{"image_size": 64, "crop_scale_min": 1, "head_dim": 32, "parallel_block": false, "dropout": 0.1, "inner_norm": false, "num_experts": 16, "moe_every": 2, "expert_mlp_ratio": 2, "experts_per_token": 1, "shared_expert": false, "conv_stem": false, "optimizer": "adamw", "weight_decay": 0.5}
Rows from block 5 of a small segmentation model, named by matrix and row number. Rows with one number within an expert belong to one neuron, the router's apart. Each number is 128 + 32 x the weight over its row's rms, rounded and kept within 0 to 255. All counts start at 0. Numbers have three digits each. After the name is the row's rms in percent of the matrix's.
After each expert's rows are labels from the 100 images, of 14848, where the router gives the expert most weight on average: "strongest on" is what is common among them. Only what is clearly more common there than usual is listed. The data: Sentinel-2 satellite tiles (TerraMesh).
# router: router (model.blocks.5.mlp.router.weight, 16x160), inputs 0-159
# gate: expert gate (model.blocks.5.mlp.gate, 16x320x160), inputs 0-159
# up: expert up (model.blocks.5.mlp.up, 16x320x160), inputs 0-159
# down: expert down (model.blocks.5.mlp.down, 16x160x320, transposed), outputs 0-159

# expert 6
router.6 074:147108097109153147148179162128051115108112112109132136159183111149096088161102163114110115162104113101163137097109145112091129169138216133146147135104147157116116165203096144089095127173121090126137113157080106105204139143177123096151139195123126110071123176103156095156175143128143126141157135172082184170182189107104058121185117121091100121116151160150127100140153118181102110175162184211157145133081093186137112143123135149078135163124106074133100086157104116164122170108126145
gate.5 015:132123164100130160099117148095152108147166158134132166142090123146064100123147141098103107160108133177100108124130167097119129123122192187140113107144042174122091143117168145124176101138119117075108120144110181176090153127140133028100104159129164152121096122143213195057106123148161098105148214156170105159135146156151105130087152146167143157117165121165158192160128085128092098134143130152105139073121130146048106158162191150133156147175155121071156125106134117106170146138161156
up.5 017:109108107096133114139083129038132124103133084083096157147146133080105085142149163123127147122104132150113137124087108122143156156107144208153105126125108143155132122143174122126174189171140135069157181122155140200071186065166109096168124131142154141075118127157158115084116120105123155041129151100121085148171149179148073146093133141164147122104164149157102162144140130146075075103107161159127074079151125146111130195158141112134140125156179116158182058149127134069211122126156112
down.5 012:145182138061098086137123170130116116095087205077145119099089148164104148170167140077162083134145113138163072052143131129118152157102131124102084111143122182130121118093135161112087135101157145112163150105076119126142151149096133175134143114177111071149138089168163120099116205124149141089090136215138148170165113068164140135147087140150103135170114116134092141138179128097170114119094160097147138191137098134117094175091142171136180171127142081130125152129136086195167077068155159
strongest on: main land cover: rangeland

# expert 5
router.5 073:162099095104149110146180166109073108110132101110129138174193148166093087133109168132117136166105122082165144099122142114090120165130188129155156146113146157105117161167104148096093121147112138126152121150092110109192147145187082093178134208111129122084115170102139098161171150159145129146155152164115183153176188096110073113190120131111093105104144163151141104153153127215105127183162156218159124150081090189139098157109135152078130165094112068134090105157086121155095159106111150
gate.3 013:112110167157138164112141183096049108130148102104106077145106178110149183122096172167084135159132191102101142116135168142013145109163126153180115073106091054091138138174112115085136082154165122147134074128110140141153141099101126150140138187120116132133138180118062135172042115119089118141165155187087127172140129115145141119121096132147170149131135150116132113128069146087086142158179138149080126134126117136084122064129142120171166077132140136141099116086133082147063166112137147
up.3 012:127135133093110110147111088158146187151089139071130164139086118154146124157103141114137121099145100089145126115117109098127119111140181132089162126115116115089083070147144155128136162100169094137132123158213152153064086102127156133126094049135119151141113073159113137132130122117110051151126109094184152075111086172171117119143101127120135072107155158081083060090084066069093144142086068115102110125127123099107065105126117108163063110196181100095147081079146145102174183147152140
down.3 010:089133090163077149138161103111181150085071167097137133103164091111136116126129139053110167083066165117129137183176108167108116135112096101135140123167073114085105142127128175172125160123129119106122103140136126165139161108167112134115118175118060117121186110105096122107176103149086123094156110106103183154120167150124119111144101144081118187055149117146187067212121135181097111171090116149116142106061112100150137145103182172073135150169176113077137090119194146157115144134089138
strongest on: main land cover: rangeland

# expert 8
router.8 072:156103097106141132148167164112077116103131108108129134157193113142091083158102165089105103150104103085164136099120149105090130158123226144143140143107153161104117163198087144096098120156104098114135115152084125101186141147174135093154134197120121123104123164110162096167182143137137120139172145172092165168176196086110049106181112113097079119122149146155128110141154105202109112172156189210166129141080089185137107157118133151083134151130112079151095095156097117148128170099135154
gate.0 011:170082122118173167128154118101139164130196132069172171162099111119094172154082172169143097132142132082090158103157145133189108101092142076120110084127139143098129125089095091054171125158103125168158095079077121113145141122170145132127085192146109123110159143086136074138073103085115129120133123133116097142118107133110098185122080167090150219126037113114146091079108139125137109129096124120123117152105077161114071131178224116159125113113124104120102063128126131140157112168152103
up.0 012:117058138120186144121170093063137133134142101179129173111159054135158140137117206186141111125121108094170118135139126091113160139094115090113112114128146088128144134079120113135132120130109111164147122127125183154169131162102109163075135157109043094154130140096145081187089092134158112128116140123091084120079153084146112166159111114178201131082061135141088200163160063167129146143099172122109154134153161101128094114112117171148101201110071114120128088048141107112146149086121133
down.0 009:171126092112120057155163144112139162147129087084126153160111117142124119136183210248164122168120134126157129108164097096105066144108110170114150135141069101121103209135059119172102093073174123167151112123136098151150147160118086144113178119149180062115180172138154134129114140112113171131127136158093139127145103119107138141137122123077119105115159129112114091180101076139091088072162096141097107133176139084139121145084093173118178153184145076126123127092136105117076147138155175
strongest on: main land cover: rangeland

# expert 1
router.1 074:139099097102148121148180155120074120089122111117129139169188126157103083151112185101116113160104093086164146096131151104094115160130200139147152145107159142118111173178089146088097127157115112133153133160087108103186135147197119094162138198120109120086133175117138100157173156148155125144153155170094170173177197108107049116190109129110118114096142146138136100134155099189089109181152147232145135143078089186147112151109140153082140153119108074142092088159104106172130171102121145
gate.5 013:166131151154200125129168122123095124173052130122070136085151150085122143081127099129172098142152237161168133108107115093135105060166111109120156153134118138062146105101085162115118145094080130105094124086170056126148116149148097097162181093134144149106121141145175083145090057105087150097130102096131147169087104129148073105133104092098143117116086132060092097128126158149127183177179097124144160105158085132130082131152107132061166092108133145152135157123091120190164136124117135
up.5 013:109101178154072114163111172108141160120135091099177135145123147114159146064140119155115110175118087146118142143148135117096115096125103151130083190103118120145145101159143163160101121161147159136071077139099219162135204129132132081105090107102134126161189159161068094135123115112166087165160090121135160083098116125129147083130220099160157135116121136156136136119121156166197082114105153079130117181119106109126118121159086116103178139123169079142041076059115164119081101121076116
down.5 012:129141160088131122130167193086135133103089059107131151139170083154130123127137135132124136187162108146153136130116140079127163138113199127101178139102125159180123143220100149161142116164139169175166138148152091103097180192091121110123135118127165108120097131126190166119207164128189128109207159156210148134118165128154084115190176147103146150087140044146120092155132116118111110102092088124145088091153152168142115084128076136108166163153112148113147167137175163123131178115131111
strongest on: main land cover: rangeland

# expert 15
router.15 073:152090101099151126158162155120087102087129095108129139168183121156095088141115164107106110161102125078160126097115157103088108154129198127151139142096167153128107183199104146105097110168110102123167134155076120114171145160181132084166136196112125111089114178124142100140179160146160119148162161170107158174171176080116060114188109109122079108106157142149120108147142102180090111186166159216165126132088077189144108156109154147086160165110108076138096086152085111153115166108110146
gate.0 029:165164121085101126127074128080079165086180084099124149110147078101153110127068122154158094050109184145122102123152107105084093165142100084105093135123142107100163136120137116098196131101124139132179186103134113098122150104118134206104149135150080191163103155168189106132110148121125144036163106068085129151122058174161113117107129051100137103127095120118128107099093108101143091145135128100107112112186131170108139150110132107170086137109157136082120156130079180131120185181117146
up.0 028:128163200137133145151129051130105138137165135152123103166080157135153083165149120127157141139160121073091108142129144160174125154122140057137133172133148129155110119134119110150155139170097107070075114102111141153175177096175148141129160091124194154141142114103057148186139135132141103162133062114151156100116125136149146121151135151113099124152103168111207137137081190113141112130162131109183138164216159060156085100109100124082190081138082096139192210133153090124157115101111104
down.0 023:185141113129113163168140092089112164064154164114083156146121152114134173128126157151117128148183115145112124113058101139128113088086139080147119140120120161162115116184099165189139135090093101083190144078127073165158123153148086094101129117199125157138065167115099135143062204138071122098051125177102073158101114136093111162093146134104129171134124149114151114159154157108141097124104101105131149135102139120129098186139133110130116169106202174168120142129193142178158053112167144
strongest on: bare ground; main land cover: rangeland

# expert 13
router.13 074:166096099102138129130160153129089107114099110112127144164193137158096089153111161110117105168107124083163127101096136104096111157130209128106141143110164162092133160203088153086097126180098115128142119164072104115179140156180115094168144202115129117093116171110170100148180140143137112154157153170086173162172194102107058134185131131114078106106143151148124104150154113192108133171167171217160150121087089184148106130119133147089141175119102070146097114156119114176105174102121155
gate.4 022:086150097141157122089150142151138131149135085121128082133105162063040160129094125130102076086169165122061138129092127140136129132117150150119119099125121097101109115126107132170112189148167110100156126138131167178171139079158121049114188179068109139132197187128161047136129168117113150147108126148098090084130129104107198113152108159080171127146095156250069109105143107135118114157149127137173146085136117121137161151123128116137076162148109160140089158124147097191138140164112136
up.4 018:103144107096174152110102138119094103150137116144072140127159101158111135071123113123113141141067158103130130115090129153076160103182108118127076177135074054165145152147162153086130145175135102096086043128120073082110129190121132155138167118227158109115116131140199084112122127148111133102147097150121098130122093116158134130064177136149133154127081152180086130152112119096145176118110095138169175113172089109081179124149042091136063103085128110181120152122134088139106080107147120
down.4 016:147124109086083118131139171153080129133121138113072124115140200133113137097171121129145142164145113066115210153106108104140122130173147180095159113207077172059046137106067118114081174180111118092149165108120175102113160120138143110156195095175125104149109092123100150144096133129097109126118166120141151151156095124108177131112094136141116096100155103175136106138165103120091153176131147148036159160118115119147176157073176184135108157189126103135152158105161139088111121096188103
strongest on: snow or ice; main land cover: snow or ice

# expert 4
router.4 074:146093093102158099145162160112090119104122105101137120167188135163089092148106168107115113153109116078163130096127150110096091169119203125161137136111154162127110170203087149097095120165077118137162124157090119105183143150192121096185135209111132125085122178109151097145172142144141122152157150167096147147172182076114069124190117121098099092122159129152126103150151096202105125176159149217167129152077074193130121147111138151092151163119109080147092092143099113153126159097129149
gate.4 037:113055180165139124186148128162154201166135105126120066118123129122107150179157114131116151160121125123115146100105183122172165142146103195188130185066197114132109109104151079173224120170154111138118046119129142126180107145112103122142100092098128131129114128145136112157075114055166129141158170127149168113119144096166154126124126110112117154126127174132153088092169179076153102115178103173134137077060165106180149112120153079115102113155138137152092134074137077128106105127138165
up.4 040:118011112097126130072143119064159123156133123142105128123131089094115103137084126097082147161131121113111092159142094111112161156129060072100121114180111152019103125129127124150152106145208138114077143136184163122164178076101123180120150160171199120137156094107154128164120163099124166128152097121125136169123135104138175136136148144096144132097140131127126191182086122129138067151116139098083156134151156117116136105130147095075177136126199182140096136104183142097177124105162094
down.4 029:147200132186033121121134117129150120183108107118168213145199128129101129186124114091163123064159140201090136106099049152191128078084132113109159140178157091160131097126129143176122124118154113096166120147132155115101156117142165096137062134134148112111108148107151147088133106128125102164099154139108125080088151118111170108178156068138101066095114132120115155080138161082113139124126127136142080133101115173167097142140108099140148133068120182156102161125069151066138148174156128
strongest on: main land cover: rangeland

# expert 11
router.11 068:141098095100153101141149156117085118125134113132140122162177119160099095144100137110114085163096093072157127109127133106102112164161202113135141145106163151154123140199095143092104126168103089110118118143099117107194133152192124101167142203110121141082117175080148096134171153159137085160159153163104151170157170101107066114182133126106056102095147144136152092131157113217119111167156160230158140156087104179133088124084140137087121145089108070142095088156082111168107164091131141
gate.3 038:107122101172112110111098078088133132125113217168116114109129140142100111119115122064126145110073132106154154183152165118148142172145152037083155136134178127103108102104099136126102189122065104143098092154160081104187109121183056150115157115131120132111203126141157082089139111149123113164073139113213116145092124162099121117134120155107103138121070134041179114138190129211132103164165084177168131132109130116134075115121120131102093128119150135153110168148104091124106093093119109
up.3 034:121133134094129146131167187151126106094094042123166125182110115174163165116145163153116106156141136119131098077118097111079125111075076221156096163127104128124142170157161098137152048138159166119156162139110201152066163132063179084124091109088178124132065133157125171140147095096137120126173154162126120103158166119152151138151125116167141097112154115217100122132105123063100151061095139106060136110139142161127172138145138143176150137161126149134153108111188140097156125150096107
down.3 039:113126098088106102155069155151107128013124104040145077181107123129138145112140200122187142109138106109154161095210151111097099120094111147168123148115137139124169123027124115133106095099132159117109148160147107114104138161114067107177130118079165120123122127205126087112093133178115147137109144207195102112169140149088142123132083147138150131161165128186113083132117064146129131106131110177114058143069132125145139159130142119122100144175146080127103153094118120123150138121140158
strongest on: trees; built area; main land cover: trees

# expert 12
router.12 073:152102098100133095135173161116066117144127104103137138162199134167101088136111161122112111160104125082159151098115143095084091158142213138132152147111155155101119160183082152094095117168123130129158127148088108098174144143183127096172145216122128104088123163112151096155179156170140112153163141171111173153168179083101048124182138141124108116111140134150134103141152112172100150175167165217155132148075090180148105120100155149074137164109097072136091110155120126188115172101116160
gate.2 015:132063118103179124120140146105147168139195160113104136065124045130106118146127134086060160056101123184103176118165119125123064168110162139158159158183124192122114163110151211121143099143077128089167145106097113154100129097161086093099119164107066143110102129100108118182152168126117102129190155115167127094072125088150111139158150148105145130140150156122143203160114149120104100159118166102140148112182145184127134185138136113099123130097182181137155109157095130135155105198140131
up.2 015:124097141148125133046111105105094113130170142206131212130161117150095118185144087174137164163113075116082060176104113114138056133085138138153151050082152138136083145146149165127209142146149131156104181138156155140111148108174151104131161206152131108124142106117135112145152105118164147129090123051083124089113175106199129121177136144115153111153093130115116122189102144165110104121124119083137151141173143100137128159173102163156160121124140144056154109168136091092163138109110085
down.2 012:120124143054177147111051127071131151127205150093092143114095157105113138107143108162120188085162126134161096145175182123126113105127119105158110141147137124128126171149141139118100101137125087114093132047093100114140127184146111085106208153116165108120164058127131145069135180135103142105137148186131102089110084117105106158164126162082145137171134152133111176100201095103110119103132155138184068097207093189158116104110156110152112111112131133174170142138068159111122170171083126
strongest on: main land cover: rangeland

# expert 9
router.9 066:110127124116172114121172136174123105093106129122122109138139186143153113094133163102099172124139143105134072136064106097135066132169174144159135149131128164145101142188132124116125136178116079087212140104126141116132128153155167090156160198114130175144157157063109125117143200192130059141143144128133128172140174130122051104144097105122111088102131097120110095124137127185106149164168122224100207123134092145081167206089186096084149110103153127110121074153126131127110126159157126
gate.4 030:171116131121196124158154172162121108140122039120146134141122126126167136139170119158122062206163125114130135087130083137115109097136152208150142134120154134123154126148143103124163043124141171121146097105119212182092166117082155133106102166120161142106072142154137178116125062117200135095168180122126180079147165109193138130110087147131164118084129123202131183111100095129077133137069109148117145101140150156105193131129132061156113150129120138120142077118170168130164101135127133
up.4 026:123112138122146112152106100129146169132154167182114139091141130145103123122081110121178136108135124088164161164087194100124168126132130076122103128141138112159132145133118131108138204106147041104144111160094071120154101120179107129104137090110043138137159115128103104131145152153040129177088126120090123217120079098112102137156128119108090150149106111037113067140145082113150135116156143061129107173087122115176084112090181183132118118093114103153106130098029103117117146079083129
down.4 027:078131105062112117137161161125123103117130126119084100137116146133142114109161174182167125163153101053136163087224132117135158129105071123125130138147160094150165153048105129115121130099106204173101093117110116126110131121097075123160153112138102117129114135196117103117054130142141122093085133182179151064144124103080178174137131081120162122132094095188123084115155164136130155052093073116136127105099129109099145117102062134126083182096143124102103170108147136117074095110130200
strongest on: clouds; main land cover: clouds

# expert 3
router.3 077:138094093103156119154183160123082119096123096105133141165182153156098098143110164114114113150105121081154137100112145102091090169129207139156136142111159154140122160199095152094096120166098123127164117154084121111183149144184108091173142202119136133072122178092142099141172153136140134141158145173088175170169190069107065128197125133108108107104157158156143101140150105189099112172168158223162123143087084180136133148113138146086138165116102084139097099156098114172115169098126152
gate.2 035:182097148101069146115083096179134164129160163043132084158135118084058127150108145118098114092100110170133140140113156121077085105089125155152123052149099153159144196126144159135176139154091093106145182138137129078070171139149112094126119070134166130085096101121165180119150096106117159125107149159161141074114151121141117147108132093093112129227184136187153147158142138173140118110088141172128076139114111129129134123138071154132151174091170175172119085156128160106181127173152109
up.2 040:105175114147181105145170128090159145176057091230184109089096149118135118102125099153244123130092145083099110165078148188177118123141065149096151129128165126140142118167136136117154178142166153160131090116110095123175131085088085126081136099140055142152127111134118083118133092098122127075128108126087070129102105085158139124162118138124109109125056138105188071108054128129145109120156142111108139078157160117105172133116111095118125102101139149124127145077112160079123111101121097
down.2 031:117152099115109126079194164059113115143193046157108140097122093083135124117074124122140100091074121078194098121081115120107101103153149161176116130110170156099158115105093103082124104161151222117151104110063135188135157141099113112149164153141112166138088189077172130107171154171143136107144125110129132121176126151170083070152070082150115089081125118166108102113117110183069089123136113124138117095118134119118145144162184124094119117157116124145171095103158108150093185102113178
strongest on: main land cover: rangeland

# expert 0
router.0 074:152088101097149110141176161112076110078133103103138137162186132155105093128120164122111105170108107073163155099117150092085093155132194136133139151104152152120120173194095155096098118174111139130151128150077121118165143151180117077173145201118127116096120189103152097152185165157148116134158162171105158153176187081114076126202110128120115113105159147153125104138151107197103109180168157224157127131084094189149095138110147146088139169115107077145099090156097119159106168100123141
gate.3 021:111118102126154066109085151057118130120161130162123163121045110082144156138150167094103175135092124141123128100131112109156129101112155140080125160145117125075125140129108083102135137131108141111133114172129071075073138170117202151146143113178172142127130103122093109123121071136175123123158109114053171058136190182165155147108125112135164123094083198039083114103082119158132077119111168122128106182125122112111121147133141114123149093063132143179137080072160092128119109103059175
up.3 021:083102074115172060105129142108134070061167136098080126170122087160115124136149116148097078082134146171146122137120094137094138139148108099171147139080161156131153156103159062088169099146080101068089130168133112083126107123160113102172104139148077096177140146148178099111144153150101088170082129079107114187099160103046105073142172142084137135098084180136157139112132150176070165104157071117122092091112143075066139121170126122115068098141103125126130113088164139136106114107144156
down.3 014:067096084079098040102178047150126145147086119088054134136150097124108104175065089140193105088151125113116132157158098135117144114113099131141115135134106124160133142176110148115114098142129167127138170127118113122078125089176102097118143108082186175139085133178099075133095119151153126152113070167122125131083106093118120143142086134132118122073179166149171066148137100169112162135124101129071119128185168153141089103136091151124122104158149088133161110117137177036196094088140116
strongest on: snow or ice; main land cover: snow or ice