{"num_classes": 10, "output_stride": 8, "norm": "rmsnorm", "norm_position": "pre", "head_dim": 32, "fused_qkv": false, "qk_norm": false, "parallel_block": false, "optimizer": "adamw", "beta2": 0.999, "steps": 7200}
Rows from block 3 of a small segmentation model, named by matrix and row number. Rows with one number within an expert belong to one neuron, the router's apart. Each number is 500 + 25 x the weight over its row's rms, rounded and kept within 0 to 999. All counts start at 0. Numbers have three digits each.
After each expert's rows are labels from the 100 images, of 14848, where the router gives the expert most weight on average: "strongest on" is what is common among them; "peak on" is the class under the peak. Only what is clearly more common there than usual is listed. The data: Sentinel-2 satellite tiles (TerraMesh).
# router: router (model.blocks.3.mlp.router.weight, 16x80), inputs 0-79
# gate: expert gate (model.blocks.3.mlp.gate, 16x160x80), inputs 0-79
# up: expert up (model.blocks.3.mlp.up, 16x160x80), inputs 0-79
# down: expert down (model.blocks.3.mlp.down, 16x80x160, transposed), outputs 0-79

# expert 1
router.1:550521531493490497501496444514505565503544466512505506520526522493506531508513514538531485477475523555516519487469529489509476497508545499487521526494524502497516500500524503525483535529526485467468498466494466487447531530509484457481518482
gate.9:505486554534544508534522511509505509506503529520484499491439482520501504485467512464489481473548523549447564482498484536468478486488492529511510477486524460486485509495511475471522497533477485501480502478487451533493466518495531508496504505
up.9:464486521480495502491499473462455532509515500500515507485507542528484499508459522523470530478499488465486533518509542531522511513496507477489545481479469500501490522466465520504479457487440434509521469474485432501509473488499500482488497488
down.9:516507474502518519524512502499463565531498528474499492470466491507466505525513521493512506502490511508472516499518477529489475517496491549463515479502526458543464466496501517463534518535489440509486455473526457520479494509527463505474511542
strongest on: snow or ice; main land cover: snow or ice
peak on: snow or ice

# expert 8
router.8:551517530493492496501497442512510563504540465510513504519527522494510533504515510538533484478470520553518522486473526484506474499510545498485515526490522500502523502500531505520481538530524488465470500473492470497446530533509490451476516484
gate.16:536549489506496496493494495523484447519529517473521489475433486532496479520492510521506527512534482495473553455514546471485506515434495498497471497495500489518480486457480484494541505510512461501491465521518495457510502513481507480474454507
up.16:502488520490543518478501502501464510491525489499519480545483504499527480474512490504520495539508548485471507513452495506490472521522475483525525488466480503480495534464497449533538482496528499475477571504482530466487542518497564481492535496
down.16:446508534499498493520485503516516488505466515498475507547549520524503491465473496461488484504514519515498542499484497503471471437530490503526540499497494526476491495525482501518471492481466529502478510526463478489482464469517512513589525498
strongest on: snow or ice; main land cover: snow or ice
peak on: snow or ice

# expert 9
router.9:552517523495488496504492449516516566502540467504510500523528517496510528509520512536532484477471524560516520482473527485511471494504540501488512535494521498504518496503524504526483535527525489463472498466493471491442526532512490455481521485
gate.9:504509517457505507468536505485465518542456500482498471508488488497498504501457492508527521517490491483519517434492482529459478516468495500497475501508519497535498494527548527465515498510515435502450493530554473474517505492479489451492468523
up.9:480439448485530498504511493533522501483490512514496516471534481495468507495504549487510512492480523520547454550495516453511482464529522500509488499520511535500537479472498528550452523513512507505535446476469499503493503498534471507498516504
down.9:513532520500491515514514475470523493524501512485521528470470500536505529494475498493475497502553458521446543439481521507498514518427527507478494502498514470506456497495508498498488508532463489509462526537529495528482509517470522450507470498
strongest on: snow or ice; main land cover: snow or ice
peak on: snow or ice

# expert 4
router.4:511482467474453467519492518484497500521543471481504513538527493480529506488493465526501473518510514521498498530557486477495507479497519534503466478508537530499489519504560450482475461533502501497449497463478522505508509543531527470481493461
gate.9:498507505528543469502499487510525543464486515507471495481529502506504495510555559507519487487492501516547477521501525492518503490526506509491512516494490494464541488474497399494445484519495526512526465500495543540491511492479528517506522488
up.9:461436474470532472506517519527490465506472528521531522479479475476464497439413469479476495499512511489468472508521487475535528493492481460540490466510512509512527513510514479489491474494485485491520518530508511514502488518519527491512494491
down.9:485512526535482486471506488527560469500514508522519540507527455467531494478538474485508489457533521510549480491467504491515556460492508466518492496503525514483525515491479505503488497475502517498494534499489524427514493512489538509496476449
strongest on: main land cover: rangeland
peak on: rangeland

# expert 11
router.11:552519518491493501500499445513514557506542466514507501522528521496504534505515515536531489472470523549518522487475529483510473494506546501489508524494523501507519496501532502528478539531524482470465496466494480493444537529517484458467521484
gate.16:493488496515522497515514492458508512495540494534560528501506500483507547465506484508503480509537524534463548531523500494480512553458493446496510494497501467463502555492521466479531483512482468495465493477502481532529447500507506475513489515
up.16:563542488520542460489545506517516476486476462539490496488492506501481487512500498494491471477542473528493530496538477481504528478466502517513453510467486521507515517499515500497432502514510524468517527529484490517458478496504519553483460507
down.16:488532527556494475454514507494515498514558467535518518515504496499497493505498495503545541500527525506520520516466500493483506464509484493517489512472482521457543533447490500548447460479521497474475503480438498501526498485480501491508503468
strongest on: snow or ice; main land cover: snow or ice
peak on: snow or ice

# expert 5
router.5:557518526492493499497496444509515565501540475509505503515524520501506534510520507531534485472464521559518508484476530490512480504502546501482515531505517500500514493500529504526479533528523480472466495468493471495445529530506486446481515483
gate.3:500519444527476537496477511507527516535542497495509479497513463497508454534478461507530474505456501446533485478484480475517521516492492480482461487536484512511506523472475508472485532498537498435465476514521519450507485493512478480516499503
up.3:488516489495500528462513540512565500521523542479497515496476465505505478528486469497544525515418485524524503482501491513471496501488541472461497517487471522479498509477479552475469555485506480482471492510488529495508501499482478465474480489
down.3:502496516506519535501517506487451514505531506508494475466491464491466462523489477543560494489505534487531487510475475506494448531527511519509511546481481507555468504541493517502492516489465482477506514510520519528515506450453517540469509528
strongest on: bare ground; main land cover: rangeland
peak on: rangeland

# expert 15
router.15:507476497487481498520511550516469459483452522514492489477514459473511483495484495452496475500510516469511469512540503477499524531528488488510518486527517503488498506534520446472533504463476522510532481546533531486537446469490492534523475537
gate.9:473458510464509517493490516550496488512496493503498532542494472497510470482431423489519498511487513473487507491498490500489491488467522507494496473515522503480459523517518526502504477497462481483500539489516506485492486509472526422522458449
up.9:471504471474511501486491465463489508512527518526542528510498525485532514441534462538539473500518487529529437535512498509501527495512551468525514512484490507449531541517504491495534464500479502502502526502508524515507540516510515507475492462
down.9:481493513501519509543485461541522480558474558439490525482511485521468468479494482518470503462505477513479495514534511480503540485522460533510524511506484512521507467484460477503551482477475490496515527480489450504502511522523502538511492493
strongest on: water; flooded vegetation; main land cover: water
peak on: water

# expert 2
router.2:555517524499491496503495443511510558504539461513512499522524519502508533508520511531532484475467524553520523487467526489510468501503545498485516524493526500505518498503527505525483537526524489470465506466496468496448538529510486451482512485
gate.16:515517511447509494501489505555485542481453465467490450501543490495542461505512468484486471543474457499507509463528479488519524487481481482498514492497504504535494488517504509451513519494520486487503458497536497462447515491517489518474461504
up.16:503535494497488482479507487539449559473499480520522493483535475474513460533531507528534512496503541493490487514497488502548511500487521450478503516505495496514487493523495499447542525481509520492570437496511508493463514524526475510490483484
down.16:521517451505475478521493499489441485482548472502545516520505503486532486489511446511493456483520534512471533513515502539480480516505521498524485471505500474486460533554532524484509449499475520475492551484511513545511495497500499489496464496
strongest on: snow or ice; main land cover: snow or ice
peak on: snow or ice

# expert 3
router.3:553520529494491498506500443510512561503537466515511507520526522501506527507513507534534481475467516556515524491474530488509472495510543501485514524492522504502517501500531505528482538527524494471468508466490473497447533530514483450481516479
gate.9:510481548547475459485469443492567525508487510530483506515531473513500533492490496444465507481535474475456533495518513511481475506473520511533493483500508549515492495480480513525505477452505503503466521501474490474480466505497488528526509493
up.9:481473470465471506503510512465487497483516494516512503467517508541492516533493475509466487544477477492509466502551474508474491508538513450522508473513509514449457433503542509523506459514521473488496524457527510497487482537539499516492501529
down.9:517558484505487500488523512521484484497529491493469454485503505500504550529519536535512496511500479548496524499480498481514474519462494540401482486512513553489511508491518535467475515531522483475503493514551500491482478485523490522494489489
strongest on: snow or ice; main land cover: snow or ice
peak on: snow or ice

# expert 6
router.6:498528484540500486481477468504520509506461544489515495460511496506510496469549528494511472508501540479542521519469528532528505484532497480527507469497502504486517483504436494455542502457484491518508515470501479472479544511513472551459513475
gate.16:535507531489494491478486514559484447532506505485446467517492505507534442492491498497528526434488513483503495515473485505479497523512474501517508533516490545469501483508503478516529446488452481506502508489483520493501522433467517517495518488
up.16:512497505491546499459467514557514449507488556482482490507478502542522467479511472487547496452473523490499490505501497494478505494496506551518497520518482511467503479494480441495508477501447474521511506487484493495493521457465544500468535494
down.16:541526491503492457500495483477483484527546499489508514487504489470497513477514482532476481477493472504518462535516486501572503533517493502543514479495525530499529521521542455511501451474472464502463509475495522480510527509501537512466514440
strongest on: built area; crops; main land cover: crops
peak on: crops

# expert 7
router.7:554523529488490496506500445511513560504540466512509506524526515497502529508515514541532484477471521555516522487472528493509475498507544503486508525488522500504519500501526499523479539527528489471465501470495474494441535527513484455475517482
gate.9:518515519487433480521497477504482506533477518456497483471497489511500443495500472542473506482495497478533540491498537459517502514508491494521539487464524517543509478495484499469540535479482504500515478531520477439510540492484455500471475501
up.9:534522523550490437502527492526507501518512485485494478502529500495514466515500483553490502481492545522507514542504468481536536517508466513484485492510489501505509549446493530475513473498524485491526430445481494483497513506522472480494502465
down.9:529501480452525507452460469549518487476508519538543519520475485518523517498556521522499467472517508503488489498517511472510483504489557505506445494501518506462503526517530476477513532507487489481490500502478505499446473450514540508482518487
strongest on: snow or ice; main land cover: snow or ice
peak on: snow or ice

# expert 10
router.10:517528542516472499459499510499509563523529491518516514500516487493476518503473523496513522461541552516524537463476518492517484494474475550501489528469490514520521502470513535539445489485484458464473504483482462509470504523501520481482517479
gate.9:529474521539503486513481489478497592471530508528500517485511495526475464515482516463488496510498523473507529487509502493543515501517522470464543486487519484528485500513474538494463557460464516517525474486511472501523504520488464469473497517
up.9:532505473464512513511533518483500496528528520497531501477469488510485525485462506487527520519483493505479513463487501490473436551472470466489432475509514492528494492476564483524489476524511485488472521506555529506500522534472492508483476518
down.9:464508500505517535526482498463452548443500480476494522504491528504530504478499523542509488522467520464457514501499542527464489499532510510509457513491488487551505525507493517486475543530541512500543474512490480495495531539479518480467512523
strongest on: main land cover: water; main land cover: bare ground
peak on: bare ground; water

# expert 12
router.12:527514503494497515473512518524479481535531471503522478498529502503515495522465474504534521541450486503540453504479522472524512550481524494478507469521509522495471522478538528548515444523538486484501519471512481472502515521463467455521495485
gate.3:506456539521484495552500497500524453507524485519496497531482551509520474512509517516453474516518490474459508500530499520487494539501504495544496510513520441470498504543503475471502477501501516499475559507525489492553492478475548490491469527
up.3:466519425521517500534466520488509502487485481486539478520497521497533512519605525516490463498444499502517470520493476496473497508516518469494506501515487498502525499501500489492494495510512501508528491456525530503487468527511460475497540529
down.3:480463512507492514463530531504520531512455479520487486551495485517481485493536489489516471497492532527467478492550448526448490483511501534543487506514494426509508484550489499494489466522535524478479485490515517510500482502487517522515539522
strongest on: main land cover: rangeland
peak on: rangeland

# expert 14
router.14:455490491514545527489503535487526481497467526479490508515452509544462480489503497504460547499513456468460504481476445531478500477470446506514480507485466480507480485477441540491477487501491502532517512499485490509535484481485525521511506515
gate.3:520458554513484457479543519501484506488463443503521441520489496437522529516494528527478519483520495506498522488456499482563484489459477467469513508533543510511538508501531493497489504507513493489484510509500499479518489531495497462503509496
up.3:538515507521527476460495528518496471471460499519517474474494486501503489516536501491535497499503508495493520450529517472519512522488508477448468520469486504506518494485499467484470528469525520486536475579506478489511528494458481536453457517
down.3:496569489519469516473529525493486502503512480487527491520493494477509510501512469536531500514512478517470477498521444501483524530468467492521459527474466491501506509538497486436498463490560546460513481533486536522493478506489498513524505520
strongest on: snow or ice; flooded vegetation; main land cover: water
peak on: water

# expert 13
router.13:549520530491489491502499442513512564504532459508508504524534521497514521512513511526539484478473524554519518485480533491511480495501545491485508523495525506510519495499528501534489541528524489468461500470498484491443534533507490453479507483
gate.9:498497489485517527512502505537503490483508512499433515544478487504504486511499464441572508532480534519504514517510463488437489475509502470488513491490522502447485504513502482451470479510499532513520480466504540521529461467496505485479493510
up.9:539478544483494489535528463495479550510496533478489510469501494506475492495487532548468497488508513495447472528487486502529464514500481459527530494489525473529501469505518528521523458495467468503453482470507481502474500511492474500559542504
down.9:536498505502485526513523547519536526541512484517458470509473473513487477541480515501521534530463539523516509478473469502485475495519476506476487518488517494490492494418492495474420483514525513473511486482479525474477488510484521483487524502
strongest on: snow or ice; main land cover: snow or ice
peak on: snow or ice